Weights of a small encoder-decoder audio transcriber.
Training: muon at rate 0.0027, 4200 steps, batches of 96.
Rows from block 2 of the text decoder, named by matrix and row number. Rows with one number belong to one attention dimension. Each number is 128 + 24 x the weight over the matrix's rms, rounded and kept within 0 to 255. All counts start at 0. Numbers have three digits each.
# v: attention query, key and value (stacked) (decoder.blocks.2.attn.qkv.weight, 960x320, the v third), inputs 214-319
# proj: attention output (decoder.blocks.2.attn.proj.weight, 320x320, transposed), outputs 214-319
v.57:142109128084121140131108077112125145163153093092126129121130163131138114140123136108147150153122088123068094120125135146125117151145103120107137138105128145172150111154123173149159183127106147089131144160096120123080099143113133098116138127126151140135177114160108157071105081095152138117129150141085105128171083196151
proj.57:114152130108172113108083106125109119160140088125154122146113139106133158140126103150108122125131133123149164119132112137120151104163129188100083147170113152116118160113117098100106150120157141131138100121150097152137169122086113120157100159151128140112141124119138158163117159103119130129108091172140122161113123110116
v.58:103125132170176117079137119140094120109123154146166113104134137122133151159173183115150141131117126159109139110083131168106120129154098097170096147135105138119116102160137140123121146141134112156172135088174142135135100157115116111109109126112144096154129106089145069132098140152155159162106115152145143119166150109138
proj.58:102094127119111109162132145087121131130143130139149132098116105134129078112123108144138112145157140104117130086136118126106134100088082100140131108108135166135157140124116166156140133142153157141139126115085136137131101139129124155128153156145129138113115125138097142128157134113110122149116138114111137142110160150135
v.59:094129115136118121089146170152148101148149156122158116119137140101143093122164141118165126133099149105144170133146116120090119155125107123118099119143106118070130145119123112111148127130129115112128069153123144101108127147120129132125140114113145106156127175113141121159145117136114109144154149080123095110158137102115
proj.59:162114153133130126163144128159160120106135132127108160084121124150087120123135086141090128144156132150162152120106139078159132131133126089142148109099096124151117103165116135118152128127124105110137162114078097176173162105143144121099107156145141115141138128116126090078139128106099186138110138133133144111115149116144
v.60:103147145121103138146150125125130077117096134145104119130131149115131137081122096115125101096142132093150129170197101129110093130110152137142104116122091110133131134159127091096130107164119139137123120134066097139127122111092111148136141143090147129122126112136117152131099127100129111126087126097117149148086103089128
proj.60:144118143132129119094116106122105154093119148108122154137113100175132153182157118150102145135110128182121106129092124088117145141151130084076179165128120151119119135133164145109132124118113132108186123135126093129098132149144121125130090094126087142101154186133100152129136178174118098074193091140153114105118102102131
v.61:125146137130123155112123138142126146120127162105121145148152118156118094171137149115140140174138078130096135116142145109122146121107091120133121140098152115167100108134129147129121180138096138170104157130113116137121123116138110140151115114137112116133132099117129125144145125098131122122149165160086108115147115132140
proj.61:078117123138149139134122130126154111121121139103125128126134138089129149104123114152145134089123133121159141126120108123150109115171132191135113137101135148092166151128160089111139117117144136091114165157139119138135131159127145143091107152126150127152166133130137142101117140139124157143118144087104100149123133122121
v.62:152125131129137119112134124160102137129149137108151159136094139135158130111134139128124100136112109085137104100151135150128134102132071133186107173122099126153129144101128118184143153112126092115100111109086115094155145143108145141142129127120145155101108120144144147111109111144157115132143118126121144113098143122123
proj.62:122099137145166126139118137119156136125157118089150131127199103148116113133100151153122142107125116101127111144132102151145090127118140141098168076136123121128117115163155099100135115164156151156134136137136137146109123109100125103114114112130119124130118147143122152099121101118154103128152112123112094096156134172157
v.63:156115166139187120136082134084116116143146177112134113108147118089048152114124142121102129153139116082168108134088165123147112154127132137133101136108160114121106116144130158136147136111129113145136149181140121128163119131133120116093143129127135134132115158117131104132129124101143151113128157145139147117134130181106
proj.63:114086088104079108132128128153136143124125092142110154171132108099167114115080151123131122064165105115082153158146132102128171111139120116126111148115136171123141145121113154121136141126126108116139114116110132179132102129133130127099126107119151105116111102143154183128116101118155103139142132152085126151113113078143
v.64:132114130100150131097150101150141159158108134145127168083139112148137152087119125126139132129156133090112138109072141134103079166094112122140169103088134161139149119079107124130138120169064183140159153146101110123171139131079101169156134112158124109100131106160162126146121153127135099142099120151131148148119124166116
proj.64:133190150127146079168120165115137109093161115089093138186104083104135114189115154102159129145074116109142099133124122085091104154177165117164112108120143171094108082120144092099198126105132101118092081146145098128117115128145182096112135158138103152138117157129096125142108076134147125117189148154179167113147126128144
v.65:162073139071097129144136139174131137123124132133117109110120094150154125113124099102165156152111167089110150136122093104109117165106171088158084154131119124158164089118148160113164141120087135126079114156118167167132159168125089142140144159141116138156118085129121111148129126126074147119117115168151095096105112160140
proj.65:157191131160139143107128124116184086120160089133145129067136114096106096106185092148147056158141098134183109128115152123080056104163095161139154140135092129095126137169113100071169139144131104182130110148138101074145127126149133128175127108112185126120117141115132124174198123169122080105132113129134125134097158160086
v.66:087133171077164140133102174150086139103099113097034140104163130096163155066105105174125130184114155089147145072098164157132126148116103112134164131095111072131085098112087058138078104094187123113119106134146138133102118133101158099141154092109115121121124142109111132170159143078098124168141066151156096105143061112136
proj.66:113139069181087159135144153129112180093136159104186108135136101123120147132125151115149142127126229144150129098116160110145097110129137121148120135186130145170121067132120116089196120165172124135097153125155110120074145129102116113101115121146155114135114153168098144105101117124125127124131118083115113095135189086124
v.67:167165208144111133113120127117125161108132155140102126160080148099097088144126139142187109194152095141191107097099116100149091140124135135120142114141084059145113111157134130112113170117123113127101110136161127174154123137113134153125135104141138133166156101129088160107111100114148130154133098146136170130118087167136
proj.67:090118112137149081129096155152098101141116159082139093087132085150097161092182104090183139121161137107110146131134151123083163088129130150148135124124145164121150112096111164126126084098165148118083101122113131148151089170112100106137122105174157163153103110154160124124143143062167089125135163116147127117147117135177
v.68:162119151123144112124124127114118079125158183116120111078140134131114160110107120069143131149165129132172146170096180126184098092129107171130154154090136106147140145064150073122119123147075089157152113120108115104153122148150120108137104108161163115121125150140149100177133132119110158112145138152096109136073149117152
proj.68:112090097159088140146128205153120141156158068150144138143139136130135157169154158149111154094124135147093115148139108141094159142162104097149135144092118143097100101153125105154174127128158104155102116156141181121102161138133070133141191098149149161152142110161079147121105137150132118184187130137172072126149099163131
v.69:123144111107151166111136120092100129125133152151145182091101083107112101156159141150082118105165116108134154091126143133100160149156148154092080186126164116104086149094165143120114129096132101128147127143157116152163129131176154128118164148088148135132130146082087166169120134136137165175134085173158122152057161160129
proj.69:105146148164149113130119186146114096129113117128135133147119146132103158119126168132161123181134113172130148152186129101128125123094137119148129122135094122176116135124097091123147090157147107124109142104138133101128141136095131114131100097145109094077100150189173135141091117142140155087149148107162089156164179095073
v.70:166152161134160128088112167139119097181132137137145149151137088150142112129118105115132151149127122127093120135163079129103120127127137137132133120096087177106112152124153076151121179116132108158130097176123120098144157137128148083145105115150137172112062137103103112124119121128114142114132123125126131107145121178141
proj.70:169165087122128105138117079094102166157125150163134117156121110161151159115128116102121150101110151100099077134137171095123089131124156089140147128154116155151132113126155138157150153167113057123098086093078156102125099150160124173155117164144229133153141047160101137103164115112119072143070103145133134138131132090107
v.71:165136136108139092139096111151135117136132135056143124118099114141120087116157122115095157062091138101184118103127137153107116138156096119157088106156162130166116137140185129101145130140159153119061141138154086106119145166122152136126129170113121119073109103142070131128155152192157153155153111151113153154121126115132
proj.71:119111085124123135101142133081105136181136109139121169125100106130134120113162108110147148134133096147138145120147095102149098135073132178084141128125163110097143136089101152140128178164109101092179163123157149140116119094177101172117127041119097074139095061132179067119179117114135138131084132159097111140068117110139
v.72:126107137131150147101135134160128078178107161134104128100099174140086135113095122138157146137142173122118126096130134147117091110121126165153111149134111159099163112119109161114124147089139124113173109146082111157160116115132143123178119145094153112109136164164103129097150144043145136103104143095116115166090128099155
proj.72:140153080124130132140116128140159149096134128135131144077173083109104114165140097128105133119130131230092094140184112126152120152126169131199112122138162125185120117119096130141124167080106172134078108138135159143126135132100111150146132097164084139119089151132131103113123102153193103141176152126149096082127074138155
v.73:139141124082069103112126144115113141099113130121209115111106098152154106107099132160119131164128121115144131159075126133144150146086128134106076114127149166140102118139105101161184143130111129105130151087132111139136143120142134108162141112196127137139161116104151148096132138126141184108148129128137085106149124096119
proj.73:133134187141095173125105128172113134175139126174156140116132128141150161163175092131170123122090114146124155105138135175099109141162118137113155138110111133116153104094148136129070147140160100084109161092110144126111158151136126139119115098123128178112141104152154114143121089161111119186168125116125138151065100091154
v.74:128161120168157106144123115163154172176189142150117161113140132140103111087108137166120151099168096170101156090119099191110133114175146150128108163137160089105124105123075150139101101111156129121112126116116113108143123147151114137168121126139129126127133087110129148112100132132113109130141151177141111107124090089103
proj.74:114175120088114125139154138099119158117145141185069084144120137114132078123143106130093102139117143139091178166133187105156125185116089110103112147152146150131105144153125130160129158147126134157058115082139168191171146142137132100124068113093089164135067125109131140096157124080133139112097073146147141151151155137161
v.75:105124119120139147112111159091084117093166171145143110088116122095091100101058130146150150074103132084143114144123130156125138165133139135106112128154169104151145164121108105145137133136099124106071162117117098169131131095123106134130132185116145127099125101169152149132146161111121134138124115132128147095128145129097
proj.75:152110093117093125060136130112136147113122117122126119092116098080146095146140179165162164151113151154110150108093151144124105131135120151103120138116108127089125144127117130167173137153121094143139102138116091147074098126174148104154072116107113108145135139128140128163129141169122141120161159103138108138088140108112
v.76:126070158114123135126111041138111119100146145108143154125103127083083162115150104157082136099158103106104118159101149178160120161143156116138171129117155119138114125148146100136146082126104144140122115159173124109109172137146086177136091088130142116141153097126166138171134104160105113087102144123110161147119156109139
proj.76:138114113128075206136076190094188153123183100126132091135139097124168116091114133116136124094106178203148161103124066125113173070202127122120150124112138142106084106110104157136099148133198090142126170111123131088132128097145148086143132103108132154127108069087100130117108144106134087123154145146110107140104090169075
v.77:112161143140132134169157182132102137110178110102090133132185109160117114149138126124100151122113141105113099147138114121170224147135121088142116153126142146162150103087128100093104126166134124143098165117125064118084132115138189156083171134112172134110177152174104110168113105084135110143126078105124140168088119146147
proj.77:090138110106122156107107143127132105107082133138121098112117101149112073087163145147149138152142096122142140147147128131132069165142130130160119128135153149100145116120151168104124195168087177117128106182089104090128080169107095162168162083160093112148144098150178151120108138159148156131154181124171133125090154077119
v.78:111146155104124158105064162122129095111127135109107072114159086114099157152157114164112092133091148128106146135089162125100100111163124136105189090092176114128195144126111143112109074116142122093112154145129087130156152161164120103148121137100140147133104124081139104104164143113085144115112119157151109069140138169157
proj.78:139075158057132187123101142123096089140127089129148151132093175154141087157177136111129172153155121087108137151150139116121154137115123108132183129099113148130144104166112113168159144118173107131097137090113166181063160123140119130191129111180134104123167160122131177114142116147143138109119087090131131124104157096145
v.79:111147124143172181138148147127144151122138122092167135120115061155154130138167160148153157123128155121079086149151154153117156136152139132106111150137114146168107138071125144097145146152155108113129156101136120091075123083120109114150157151166082102119094063148145097105141100140155104141128132107117128126146134135123
proj.79:146163123077105140107117198183107064137106120159129107175149166103114096096113135138175127116150122089148157125098078137121146133118124143136155127111133142128165135161125157118087113139123140121128165149160139084119116177112174171150110121083157142113140135079152128110173105138082104124144113109115113115132154148132
v.80:131091110132109122104109105109162139120150090137124158129166131152105118123161173124132146122122160140111140115093124163139132112125126117140133115136117126101116146141127131158131125098116134125105131103134155131101114166129121151176138177118119136127119128154124132141118154128131093145133101136111139131124135162158
proj.80:136160134115102145138120102097167126146095139132160150126102136134147129135117120102119142123149140108147128107150143138118155130129132132131109127111101131131128125113098130119101125139116122127114118147143133119131103108131110112100106101094124114118129160125140114148147120104130153151127106135129102129114095122134
v.81:148129125125140131131150153128099152143137148142108113114154118118118097140166088150131121132134162147164129158122131125107140139154121144126129104159114127138146151143134132108133141097124173103116101120107144141094133116144137095134168143088128141067109164134113164130114098123079116106158111156060127169150110133106
proj.81:120121100052129108136119132145128110141126117159144139123126146137129176144131150131132110131129084103087119091154135157150135144169118155086124147120103144124108120118098137119125127153180092178147127127142129125159164123147113163137124107159151137137142103125130117123128142125114143121165120115134142132117155128102
v.82:125154149108132142104114109146119136159144157132111150122118098111142154143150164126155123120132117156114133139141133137087123124135165153110124133142141110164141134183117121152116126109131098118112139109128112155132130135146124139126122130110100123111142133157111138140145154142101147120132169152119136151129104133139
proj.82:115110128126106099133156149142116162135120103134130105152112156137121102137120122116145149128153135107120105129099130134151124150138105141159146131128108143103126105127124138121137148144144142110162133156132150128140116117139123139123113114123146130112132122109131106147124150113137123148133120126120116114098120134123
v.83:135097152141160106146137120118130102129142137094124107100133112140107136152150124140117137142133144125136137127162118141130110118125162120115156141121128124121140134119099158133152144117137143129130134137127160141115139120105128116137161135088115078108159111113125134086116127124099159128204111142103146120177135102099
proj.83:154147130095156126130126120144167137154146120135147127121110134120134159149133128128130117119121146125141135148111103126154140149132138121080149121147130115143109131136119104137127118098109109186113124105099102108118136152135129108114123128128120116136119141145106120150127112098130149128116141123130139135131128114108
v.84:122118131109136127123126110121129136120097126131132121120136104138111123132136126143137112148170108131163103099166133153098150138151109132139125159115135147143144123115129142134128138115120135169121124136149152105115129130136123160105114134113108116117134144179141129170126144108144135131144107104144097166118133094151
proj.84:127101134162123137138113128132109128135138106164114116131107118128127104123137133113093153124133135122148109111136160143132135087106166105096161121139138111150128096120125132152131120108127138116129136163143148140106096090145139117116129124153150123157111125095099159118146112156132097116123144150133130141111138137122
v.85:136136122103147131141134155131117117117102123124139144124113149099154138138130145110149134082114100113161122121102105131136138120134104124103135129147108095096119141120131151139102118128105134135101138149142129113125120125111128158119140109128130122110127119151181122107100154114130106146121161101121100151110101102104
proj.85:129068136136123123104106117146145132116136153138095106126121150159104116078085126124121113140117119152122133145149135089117130118137121117132088128104122155143107106165154113129136145160117129111133153138118148117170131133138129128134138147155116127152107114128088140129172098139133117087122130154163098126127142157142
v.86:116164111120119096090131114096105112129143170145123149130108114128156165147107138160115142125152125126177106120138119173138110143139133162124125148129142128143119104130128145126115132156144133128154154069123117168097105168134133130112142107121100136089157117149117128150131122143152129112132148137121150146133142128136
proj.86:129118100120122135132119123141113123184161136144141081127127140148110101108120151100155116150149090137106117165140134110131148138126097125128141125132105147104120111143126144128140108139110157148122112165151098129155134117134135149119098119097151130144148107115147123142111171110116149135129098110091078144119093170123
v.87:124096142086142099125134139112102149114139114156099114152165148120125126133102154121114128112088121109151115087127117143141139137106119121151126144124106097126121141075149127092147071154147140130134125126168163078105123135147150139114128098145130164123153114139131132093123157109106144113131128104162146142123139112143
proj.87:132108139156105123095092146136137134120133155089121123137129128146132120138149082148112139134140143109146123139128110116102110106114158126167110123130151111128107116139118154155151140116156130126123139122098105153136107107109146115127139154120124106157162148150113132148125113144129109154104142120143144127116135122121
v.88:157124099097108154140120140082117123121117119107151116168102148117131113114130145117177121111137127163126136135121137139135111152117119098141131135139154155128133116080117127102146125106133114099161126135136100106106132148150104121122130128129137094119127108106103160095128117158144133123160136143139113128163146155141
proj.88:154120125157138162115145106128131147191124118145147107122158118096146123129123096134108119117107119124156137141150109122143134125137128144150120119118133130136150173140095126119143102113119145149114108101123145142131114125155137105139111096125091164109155131143132092133089104121139134133147142091125137125104120103150
v.89:159086122134146092144147098109126119102133124155139130090096128148152166128137101120100125153165109125146139111119109182120113146134130112152157145130135127110093130116112153136138112096130161131143131156136111158145119102139126150165145171119134104174160139151137105134132111102134108127146107110150103127131146165145
proj.89:117151122112120175131118148119103139133139137142143123141118100114082117145114161124120129146110136139106117155136139128148092127117125130111100106125117142119137122120117114113157139143099144134104157136123116101130112135146131103078114145125128115136112148122131155137096130120134138120143111157100120107129133125144
v.90:108117148114115124141076096122103123144105152110145124120089185137173157171111135146201123121108099113156094126103148125110132113136137129096109112159114092101125078136138120090110153126119117125141120122087119142152081126148117129104137135127125129130112127168121112128141140110127133098097097130113133123082153112146
proj.90:151121113103114144091103142135124149147117128186088134133114153140063102150185120145081111144141124166124107134155120103116112149137105155143106128068119157135130132113106155132142130141167138111142123128129126146141136121121136128145106120099167144126099122111134166106143122128123121088147088118140167156130128167153
v.91:109113094117115124134143174135141118102088116153147138156134117109098126123124107118135146145136097122117137094072138117156128143110095146142121166100115153101134095127133147095142103167139162095111146151145177115109107145156143128115128144156138129161096137140127109133156135125153147148138132105148124111163152100161
proj.91:106134122155169134134095085110145127139126171130110141123100087174149112126106150158144120098116137141126150135156132140106140107144168071112152151151140122171148153142136098110135113089116125126126102145116096123139134112116123144126135114141141078106126100125129150113125126099101102143133136115134120120130108106100
v.92:128147117124165168096135086128134111125111115115140100119141146118113158113145116149135111146116122148126110091086096130099158123152149107136104095100131122116102134132131099121131142113109138146146129116129127115106131118103142121091163091135129110127135115128125114150132148099104106131147130122132162127119145135151
proj.92:132077164134116083136150173145099159118141132106076103111148122119138128116118107106110120110131135132116147123154147113151110110106101128136109131141121130151116112135138110168119146099097136126161132134101137136143123139128123127130139174127122131143149154132128148113125142129140132157121155135169106125114147126142
v.93:167133115129116118106126125110125132149130136178143137149120152125144142127101100132112101111124115139119140147138121135171123128139100157122124117167108135109134124098103127123124139137133169148136152126137142136168138130142120103123119123111144164112128144124094120113138142122148125113096135109145138142118103121141
proj.93:108129147099138128140108116143109126144132132112150115095121141147103130128130136144119125134106144120134148130096137132128146144125128110139105120104103121128139127153098152121106105131105111142120113133119115116110122130146116156143152121125108146113120113148148128096116130159110144114123149130107113138133136118144
v.94:135114104108116154119178099154134151129150143161151107127151129117153129067080118149089117124123131138118136123134153146171106140128122142139157139136116132151124121112095135135133132108170149115149138138156145108130148087154129126129115133130150121120140091148079114092119165119124146152141134113133147139169102120136
proj.94:097164109134146125153084155131103136151135125097168133138120142127132136127149179093137145134115134129127126149076087138116158117126119105126133100127127131091122147150116139122143138143094095141081124142132115114150108143137079170113163126128117129104148120086156142155088117080134135136126113118114122118142174137108
v.95:164138115123149123129142086120124138110105100161127134132119118150142130128118125163139116117125143161114104114142168159111143126128136094105139115130119121146138103130118148154117125128132126130108138130119138148104120112177120111145093121120150119097110090141121140124116092108134154122146131112157117136141130134149
proj.95:120124176143147159135098144144119117135157147139123092147129139120092117117143132137100159124149119114147137126103117142124142121113125145128129095127118129122109153139119143120139128108123128127133106130130126136132098146098128124107109110116150148158164142116138142139129171127128121134111107127116114122115127117126
v.96:149167135108145109115152123169149144122102081148136092160138126126141130098135163146145135137146135141127092104150151150109112155133139107086136123086113145100128131116152140125138110120124147117131095116159095104146098176071156111107121113150143164153138136146078116098097118144128152136139160125101143116102129117164
proj.96:111148104129152148129140124102128089147127146096143166160135105141140131154131109092143163171071144166096182087114105145116165129088136140087097158160117124124148126140068119132149127150145107131092162162125172129110115106194105172168139168141087111105139115133148137124153116078145144140108098150118123154128147154124
v.97:139130139175132125090122144108108112121121136153134118094084120121136084169133128145108129165099096092105097123173091160106157103151153144186138138078102136115171092145115162139118099099127189115108198161168091148141161159105143092096141122115131116125119121136150182177166151161088093118113130152167155082086123150101
proj.97:115108111152128115170077154098201126139132098118109105108111128131108139120117120173135175129132117161108156111100130112134116145130121116145127152136154170096126148139105102109152117155142112158120131123093179122154144116103144144145115091111102124095121139180112112102090090105171121130135133125150073144093134083161
v.98:119082138096116200114100153095134150154076128129106127140201167149109151164138097129160121103147118106128139155117160101114113144094181183120072109114163108140125132161127120121144124143078128082106123175108121122116159122100113119205191109144150135121146118093074092141122041106115153124106135105165108138103178127129
proj.98:089147151153095084173120110115114087089142131116136147140087113105101116144126104143140092172067091207137111103151120117165132166144125106126135141161128129091170165099124126138104135093105138168117098122140112137101104137144127121119179121160112138159100183110123158117130178119130127136107107129105138107110123157146
v.99:154131150142124152137084098151095141100113089137115132110088070084130106135139092128099189127140169114158121127147146095083150181184154105135124124138098139169125140144104096170140115132159179128100168113125080111178121182106148116144147145121174122118191142128111152184118150138120122144124149126118098138144112166111
proj.99:093127108160164161127151137137154167183101185097082129139119146149127147127117177120145163161121131151105152120128138126156131117150161179146128125138146137137133106168167123147082102060143109094136118164081147140119137111058137098109130111104099163120098100091172123120157144157120129070112147130176145101137161111125
v.100:100093153181159160138119173109089118139117131150088128127102086127125107128155089152118124130125140146119128119180123111126172075096116138118123127112104197102167151193136121121108149098127142118130120134124079109117113099140137137163182121152128144149115127081123149138110143105140159094126158144129087121089127097153
proj.100:150153118094088129189101168102182147159118107121118128120135098103126131102134139109128124101118128126102117126166179143127114164132118102154107112124092133093145170140073074121152094150119104103082115140081099114105119141184134163125090142132140126129142113137147135060172147109097087172118076126113156112106132115153
v.101:138168094168127120119133121099152151112121125088105129131117117121145176114160157143122137117128097137119103144141134142158076097115050119172123140155127185125077133122141161121117134116118142142119156138163112143126133152142089110099115155189091165093169163084125130130147144138108069132132148115124187137116128147092
proj.101:095113128102106124112165164134120132183099148184146147124134144127140107130109125121077154148096136126109143122155130130107123157114135151163124129118153141120147103117089129107095140125173119111150060159148163112144097083145168145098135074086182162114083135177136153088132085184146158131127153132123114100096126128175
v.102:140155102138103111132150120116156104133139109146137105103145159079143133135128089104114128146076154130165133202175129115109180154154132127172152139152146116130121109146125104079090147118148173144151143145131105123117129141150147124109110160106149117100083129119146133163137164142134080146148132136140128093151137153131
proj.102:127113155112159122098128121144132156117118178144092143129139141108143084107157115165142104143127132107122121090111134109145084163131092119115109169156169154094064164106129127137147152143120126115071160150109132114133132154100165133141118141094081065078195154094137099098191146140137146109100105144118111102116122094074
v.103:137158111109168104136113179137116080124139102137097166128135125116134127131138138120154090128138103134111069136121144139128086136082102145145154127115100104083108166072127098154101118096162113097137126166133130104105142153129106151145122140133151097141144143098065057107121156128138140100143107118146134108142159130163
proj.103:129111117129113127099158136137101160100121152101123113111101133146144114133113128131115104127116104146136135134130129126148129164119102094097121127155116130124104166142165183092121116112125137143144169107145099154117147167129153107134156129132113117127167140127184183140147098150104146146086145137084165167102119141105
v.104:098095119105123165147113135110108148189126133144144099198127082179111124179139100148115149098107120106152128100182102108109129119174150169135136117120094137109170129152113105106108135092128134147118139115123133143106167107149110165146128111141175199139119157122117116172151104182152101085123151141112113138077117172118
proj.104:124137152116120134156118174127140144105137080117135114119151181135095144125130133174077114102146129160126160077123118121110139193133130152119126143124134134114097134108130135122122125114143133109106162144112129084162108113098164079086127149101124079109121135089119119080184128113139141141141076096080113140126152130154
v.105:140091157107134133136156113129113170153065121102132118097130139099162153105121133163109130123130126121134142090096124117126130097106156162117138117160133154147107122120115128127098162105085141177164120132118098128114111111135150161133142093156092071143119101102146123114081147126144194143150115154136126162123136143097
proj.105:161122095158155106110115105115107142133188162127158075153144123162124152125124153098122137132101134177115113141149156086108141140121134115128125066157162114141128117104164138145115121142140110155112123137110078108125113126113121132103126133125125168110143101144101137124148106142109135145120143129118180129142141136146
v.106:122120102108118082130126144171155152127126107125147098128146157121123160154109150148092166083100115143152036128117142100078115105135112160105104140143108132151118097107145130138109096148107140109116102149085101140139165163119089105099095127172085143111154118152081087107115186089102107144100113114108105142110121151125
proj.106:166120131130137156097093138090103105135112137127135149159110148121118121116089130165127067149124133123141153151158111151189152179173166101180150136143140096151141178105144159155146129107139177162103104095125133108086101102147157121121128104133137103158098130160123124147088067185150111138129129191094095114159142085090
v.107:142108133180136134086115079102132147130109126136145121102138115129153142102153155096101097157125114103122065138120172126137091127132133164126177139169122127139092125140093133144168170108157162123089141160120057100121143152112152142142141117141084092125132149114120118108105070128107129090128156186131094115090096177087
proj.107:219133167144106105176167116142142142141140175078153102091121118138122115127108145096150144107109182126151157137166111135129123093120095104156119140128148144102137128105126111153123136133180098125151122156112171127154157090123133163080122098121122124123163119091127089079120132137143115168098121050112109107119126114151
v.108:135134150138165086085175113141142118126095085171123105138123144115144157130143169122074140143168120135123123137147138114094162156123145169081172144107153123127099109151119121107143145108147138155170086144116118145181149124116116118148121144137127081083110106122124104124116159124154118118110129070140081135123136135115
proj.108:149142098104127173151076123149106173162143119128169162086103149145098126116102089134130147112113150118145125119113115149116147137138111098119118084152091135108137092130142150159131136116139132124101155155124144134105096157136149176148169143118086159139160132152135123153112122137088129112131132141139143114131147131155
v.109:176111131051144088179121104138168139161186101172113160114150119173158156109115143151136102142137107148181145132167110148148082133117108158145128103095108092129083136117121170122111158129127161160150081127153124123074149173138133089143150090123101164129129139156143080133148126118149145162111116090139118097109139141125
proj.109:122123142199107133092135158094147089125129130107134109112149108170122119122178105116104123133133120120088118151152147092141164088139100132115102114157100088136142153103129107122158084113152096105155131114112137103165079116131163083114128195136129145125186108151138188150110130149118108104121096102091134099138126093106
v.110:121141117153145134122133148107130120152091138151092114161148087077134102108117158113140120138153165088152148149162122098166122131123091133160137114122119146123110133136131150076162096121115110161117146121096128136103101170124083117111110125135133122137121134132132113114161115079129077094142124122068129123108131141124
proj.110:166146130106127108158129087167109167165110093109162161148138136145101109158090128104147101088165100123168129125123157192058145146106115167137164128146133132102152163142137127152141146140123134119112111128144128172095146162138152113133158120108143142095128100119112152117103160153126121155151125085182089086110147171169
v.111:094146135124173111155121144115069174116130149119167099119124126147148136139130154112168087161096108131137141126089128150125159111131112131152123153129155163094136069124127153100106096155151109102139104121098091160129106120094126144098140129147066149126102135151097137139116086100095116148137129134097143073146144140186
proj.111:150123137140079152091151141179146117139092099145109128119146113151062090103153100136087118099105119121153112104110121182118130149156142130060114123158111081158088140126177152132147123093120162180137064142136163123150143198119129112092122140109149120131112164170116179106101114145126148138111102152150099194121146073163
v.112:154110148159102089113134143146149121127120121153139129160119146136107092135143114114181140174071144154100187113124093132102142197104167152104073122139111124171158123119118119170153106150152112137125121099132121119072096144128131118104135141145176131177115121094127113115100155075140133177134184094103130131145119202130
proj.112:157134134083130132145125125095092159130124143162125151113149067118105179161125092132134177178099143161118091146081172126126104122135149094215125094102129141103127102119144119107155167121116110132149145135109133129162133107135127138120143093112153142108108129168104113125101110156154148130190140115133109143119162143133
v.113:141133114168099124117149113118130126107105125131123151138140157165131155076150149116093135164157136138183121156173097118148111131144106124153089127145118132108121137154131093115119105142105138103093111126111113159143131153115152137159126121156159134165119100131115161140111091078120116139086119176135099125170138172136
proj.113:154111147089116109109111137168108114134100146131110160117165100086129153164124111121129121137095163129086149134098148174113101144126154157145142123127121088148133115100172103097120159143142134124177123169126134145131132101116143146131107121092114085137171129125144096151154112131140117143157155134109114137176152105144
v.114:107122117133104106093135126142135118123157129101133098127149154147117128113148069139113169137114124171162143116138122129134119129150095132117104145184107114123153151167146098147147090128130109114063095118166100140120097165117088113141141107160163155127104121071105148081130160113116140098165093106141085121146116036066
proj.114:154133108140148125157119127140112102089095141118108112199130105178138128162117126145133127112166160149122156174138116130136110130128116146101149149107045098100124091172129176129104198133110176112127131119127128163088138131165126143130115107109119112140104129094112155121095181112137119134132111124172125135100114127122
v.115:146128133133160178106124122091139114153174105099166143136141168142153145134133091133136117109140134136125111179140131134128193080142127087128151163166177177085139129131094107146138147144139096108116151175140098132142133163135058100088160170101118138076126105160147148089115170127106136107156116168106127082138156131132
proj.115:105127113140113133111117143129165150097106129139114117099101135118169088141144139119128131132134149148151134146120109112119108164112085133129114096167111073135099129142089163121162138108099133135104111118096115138114130125151169078115097148118120136168126138143113121082168134110123128134162157116106151199128129136143
v.116:159093135109136144172168089125152108132137109138134140097080113129094111112133115143124163159170084108148122131101093139143152081056125141141136067140159132121160112171148153135120168159150166123068157109150138132128123107120108144129153106123142146171090128118161149109119161092103144166117142087111104122111111112149
proj.116:163115142198134095084089173116069125126097175118088056188144125165109181149062127147127118119118130146163138106167121119112138125138107122088111127103098143146106097105155083110131165154103151149163167125119139114117172153130121134068144137100144102101128117120101141149138150086139148134136084093135126138159142174125
v.117:161147141127116118134100147161072112167142108184133118125088148109163160137121111127130150172081108120150139137116120085129125136099143118182116087123131140102166099124137131106114110120151141164126142111073120130159125163104163100128129121149137110132163107126134132118133162099147116113156143138119158135103121140129
proj.117:148147136104131130107137117152132153114107198114115141143126078121113150123107106139082091105123070095122139123146154132127142141138117093184170172152100143132140147157087131112135145120127126170149155118162155103093154141141114120135101166115117148082131134114116129090125142118062142130150207127133129112169130136159
v.118:120138162126161132160056158131145110107156143117108132148109093122105150152119102145141148180159156114157070158117127162113091148170134142135101168104130086163168097089161115099111156135135132131106131103142129146130114138171130132140134141133127138101101119104112058130132128169138105158087101095128168163174114124100
proj.118:170162153139175111164137136129156157134108113097102127114123169112158139130151127107113115118168141116086107145148104118143144124132130143143133107128108133166096126101153166149138134126150125097119115158112116128138141115091077101146094123089138095129132125127195118127113126116136128090146144189140119109187140116194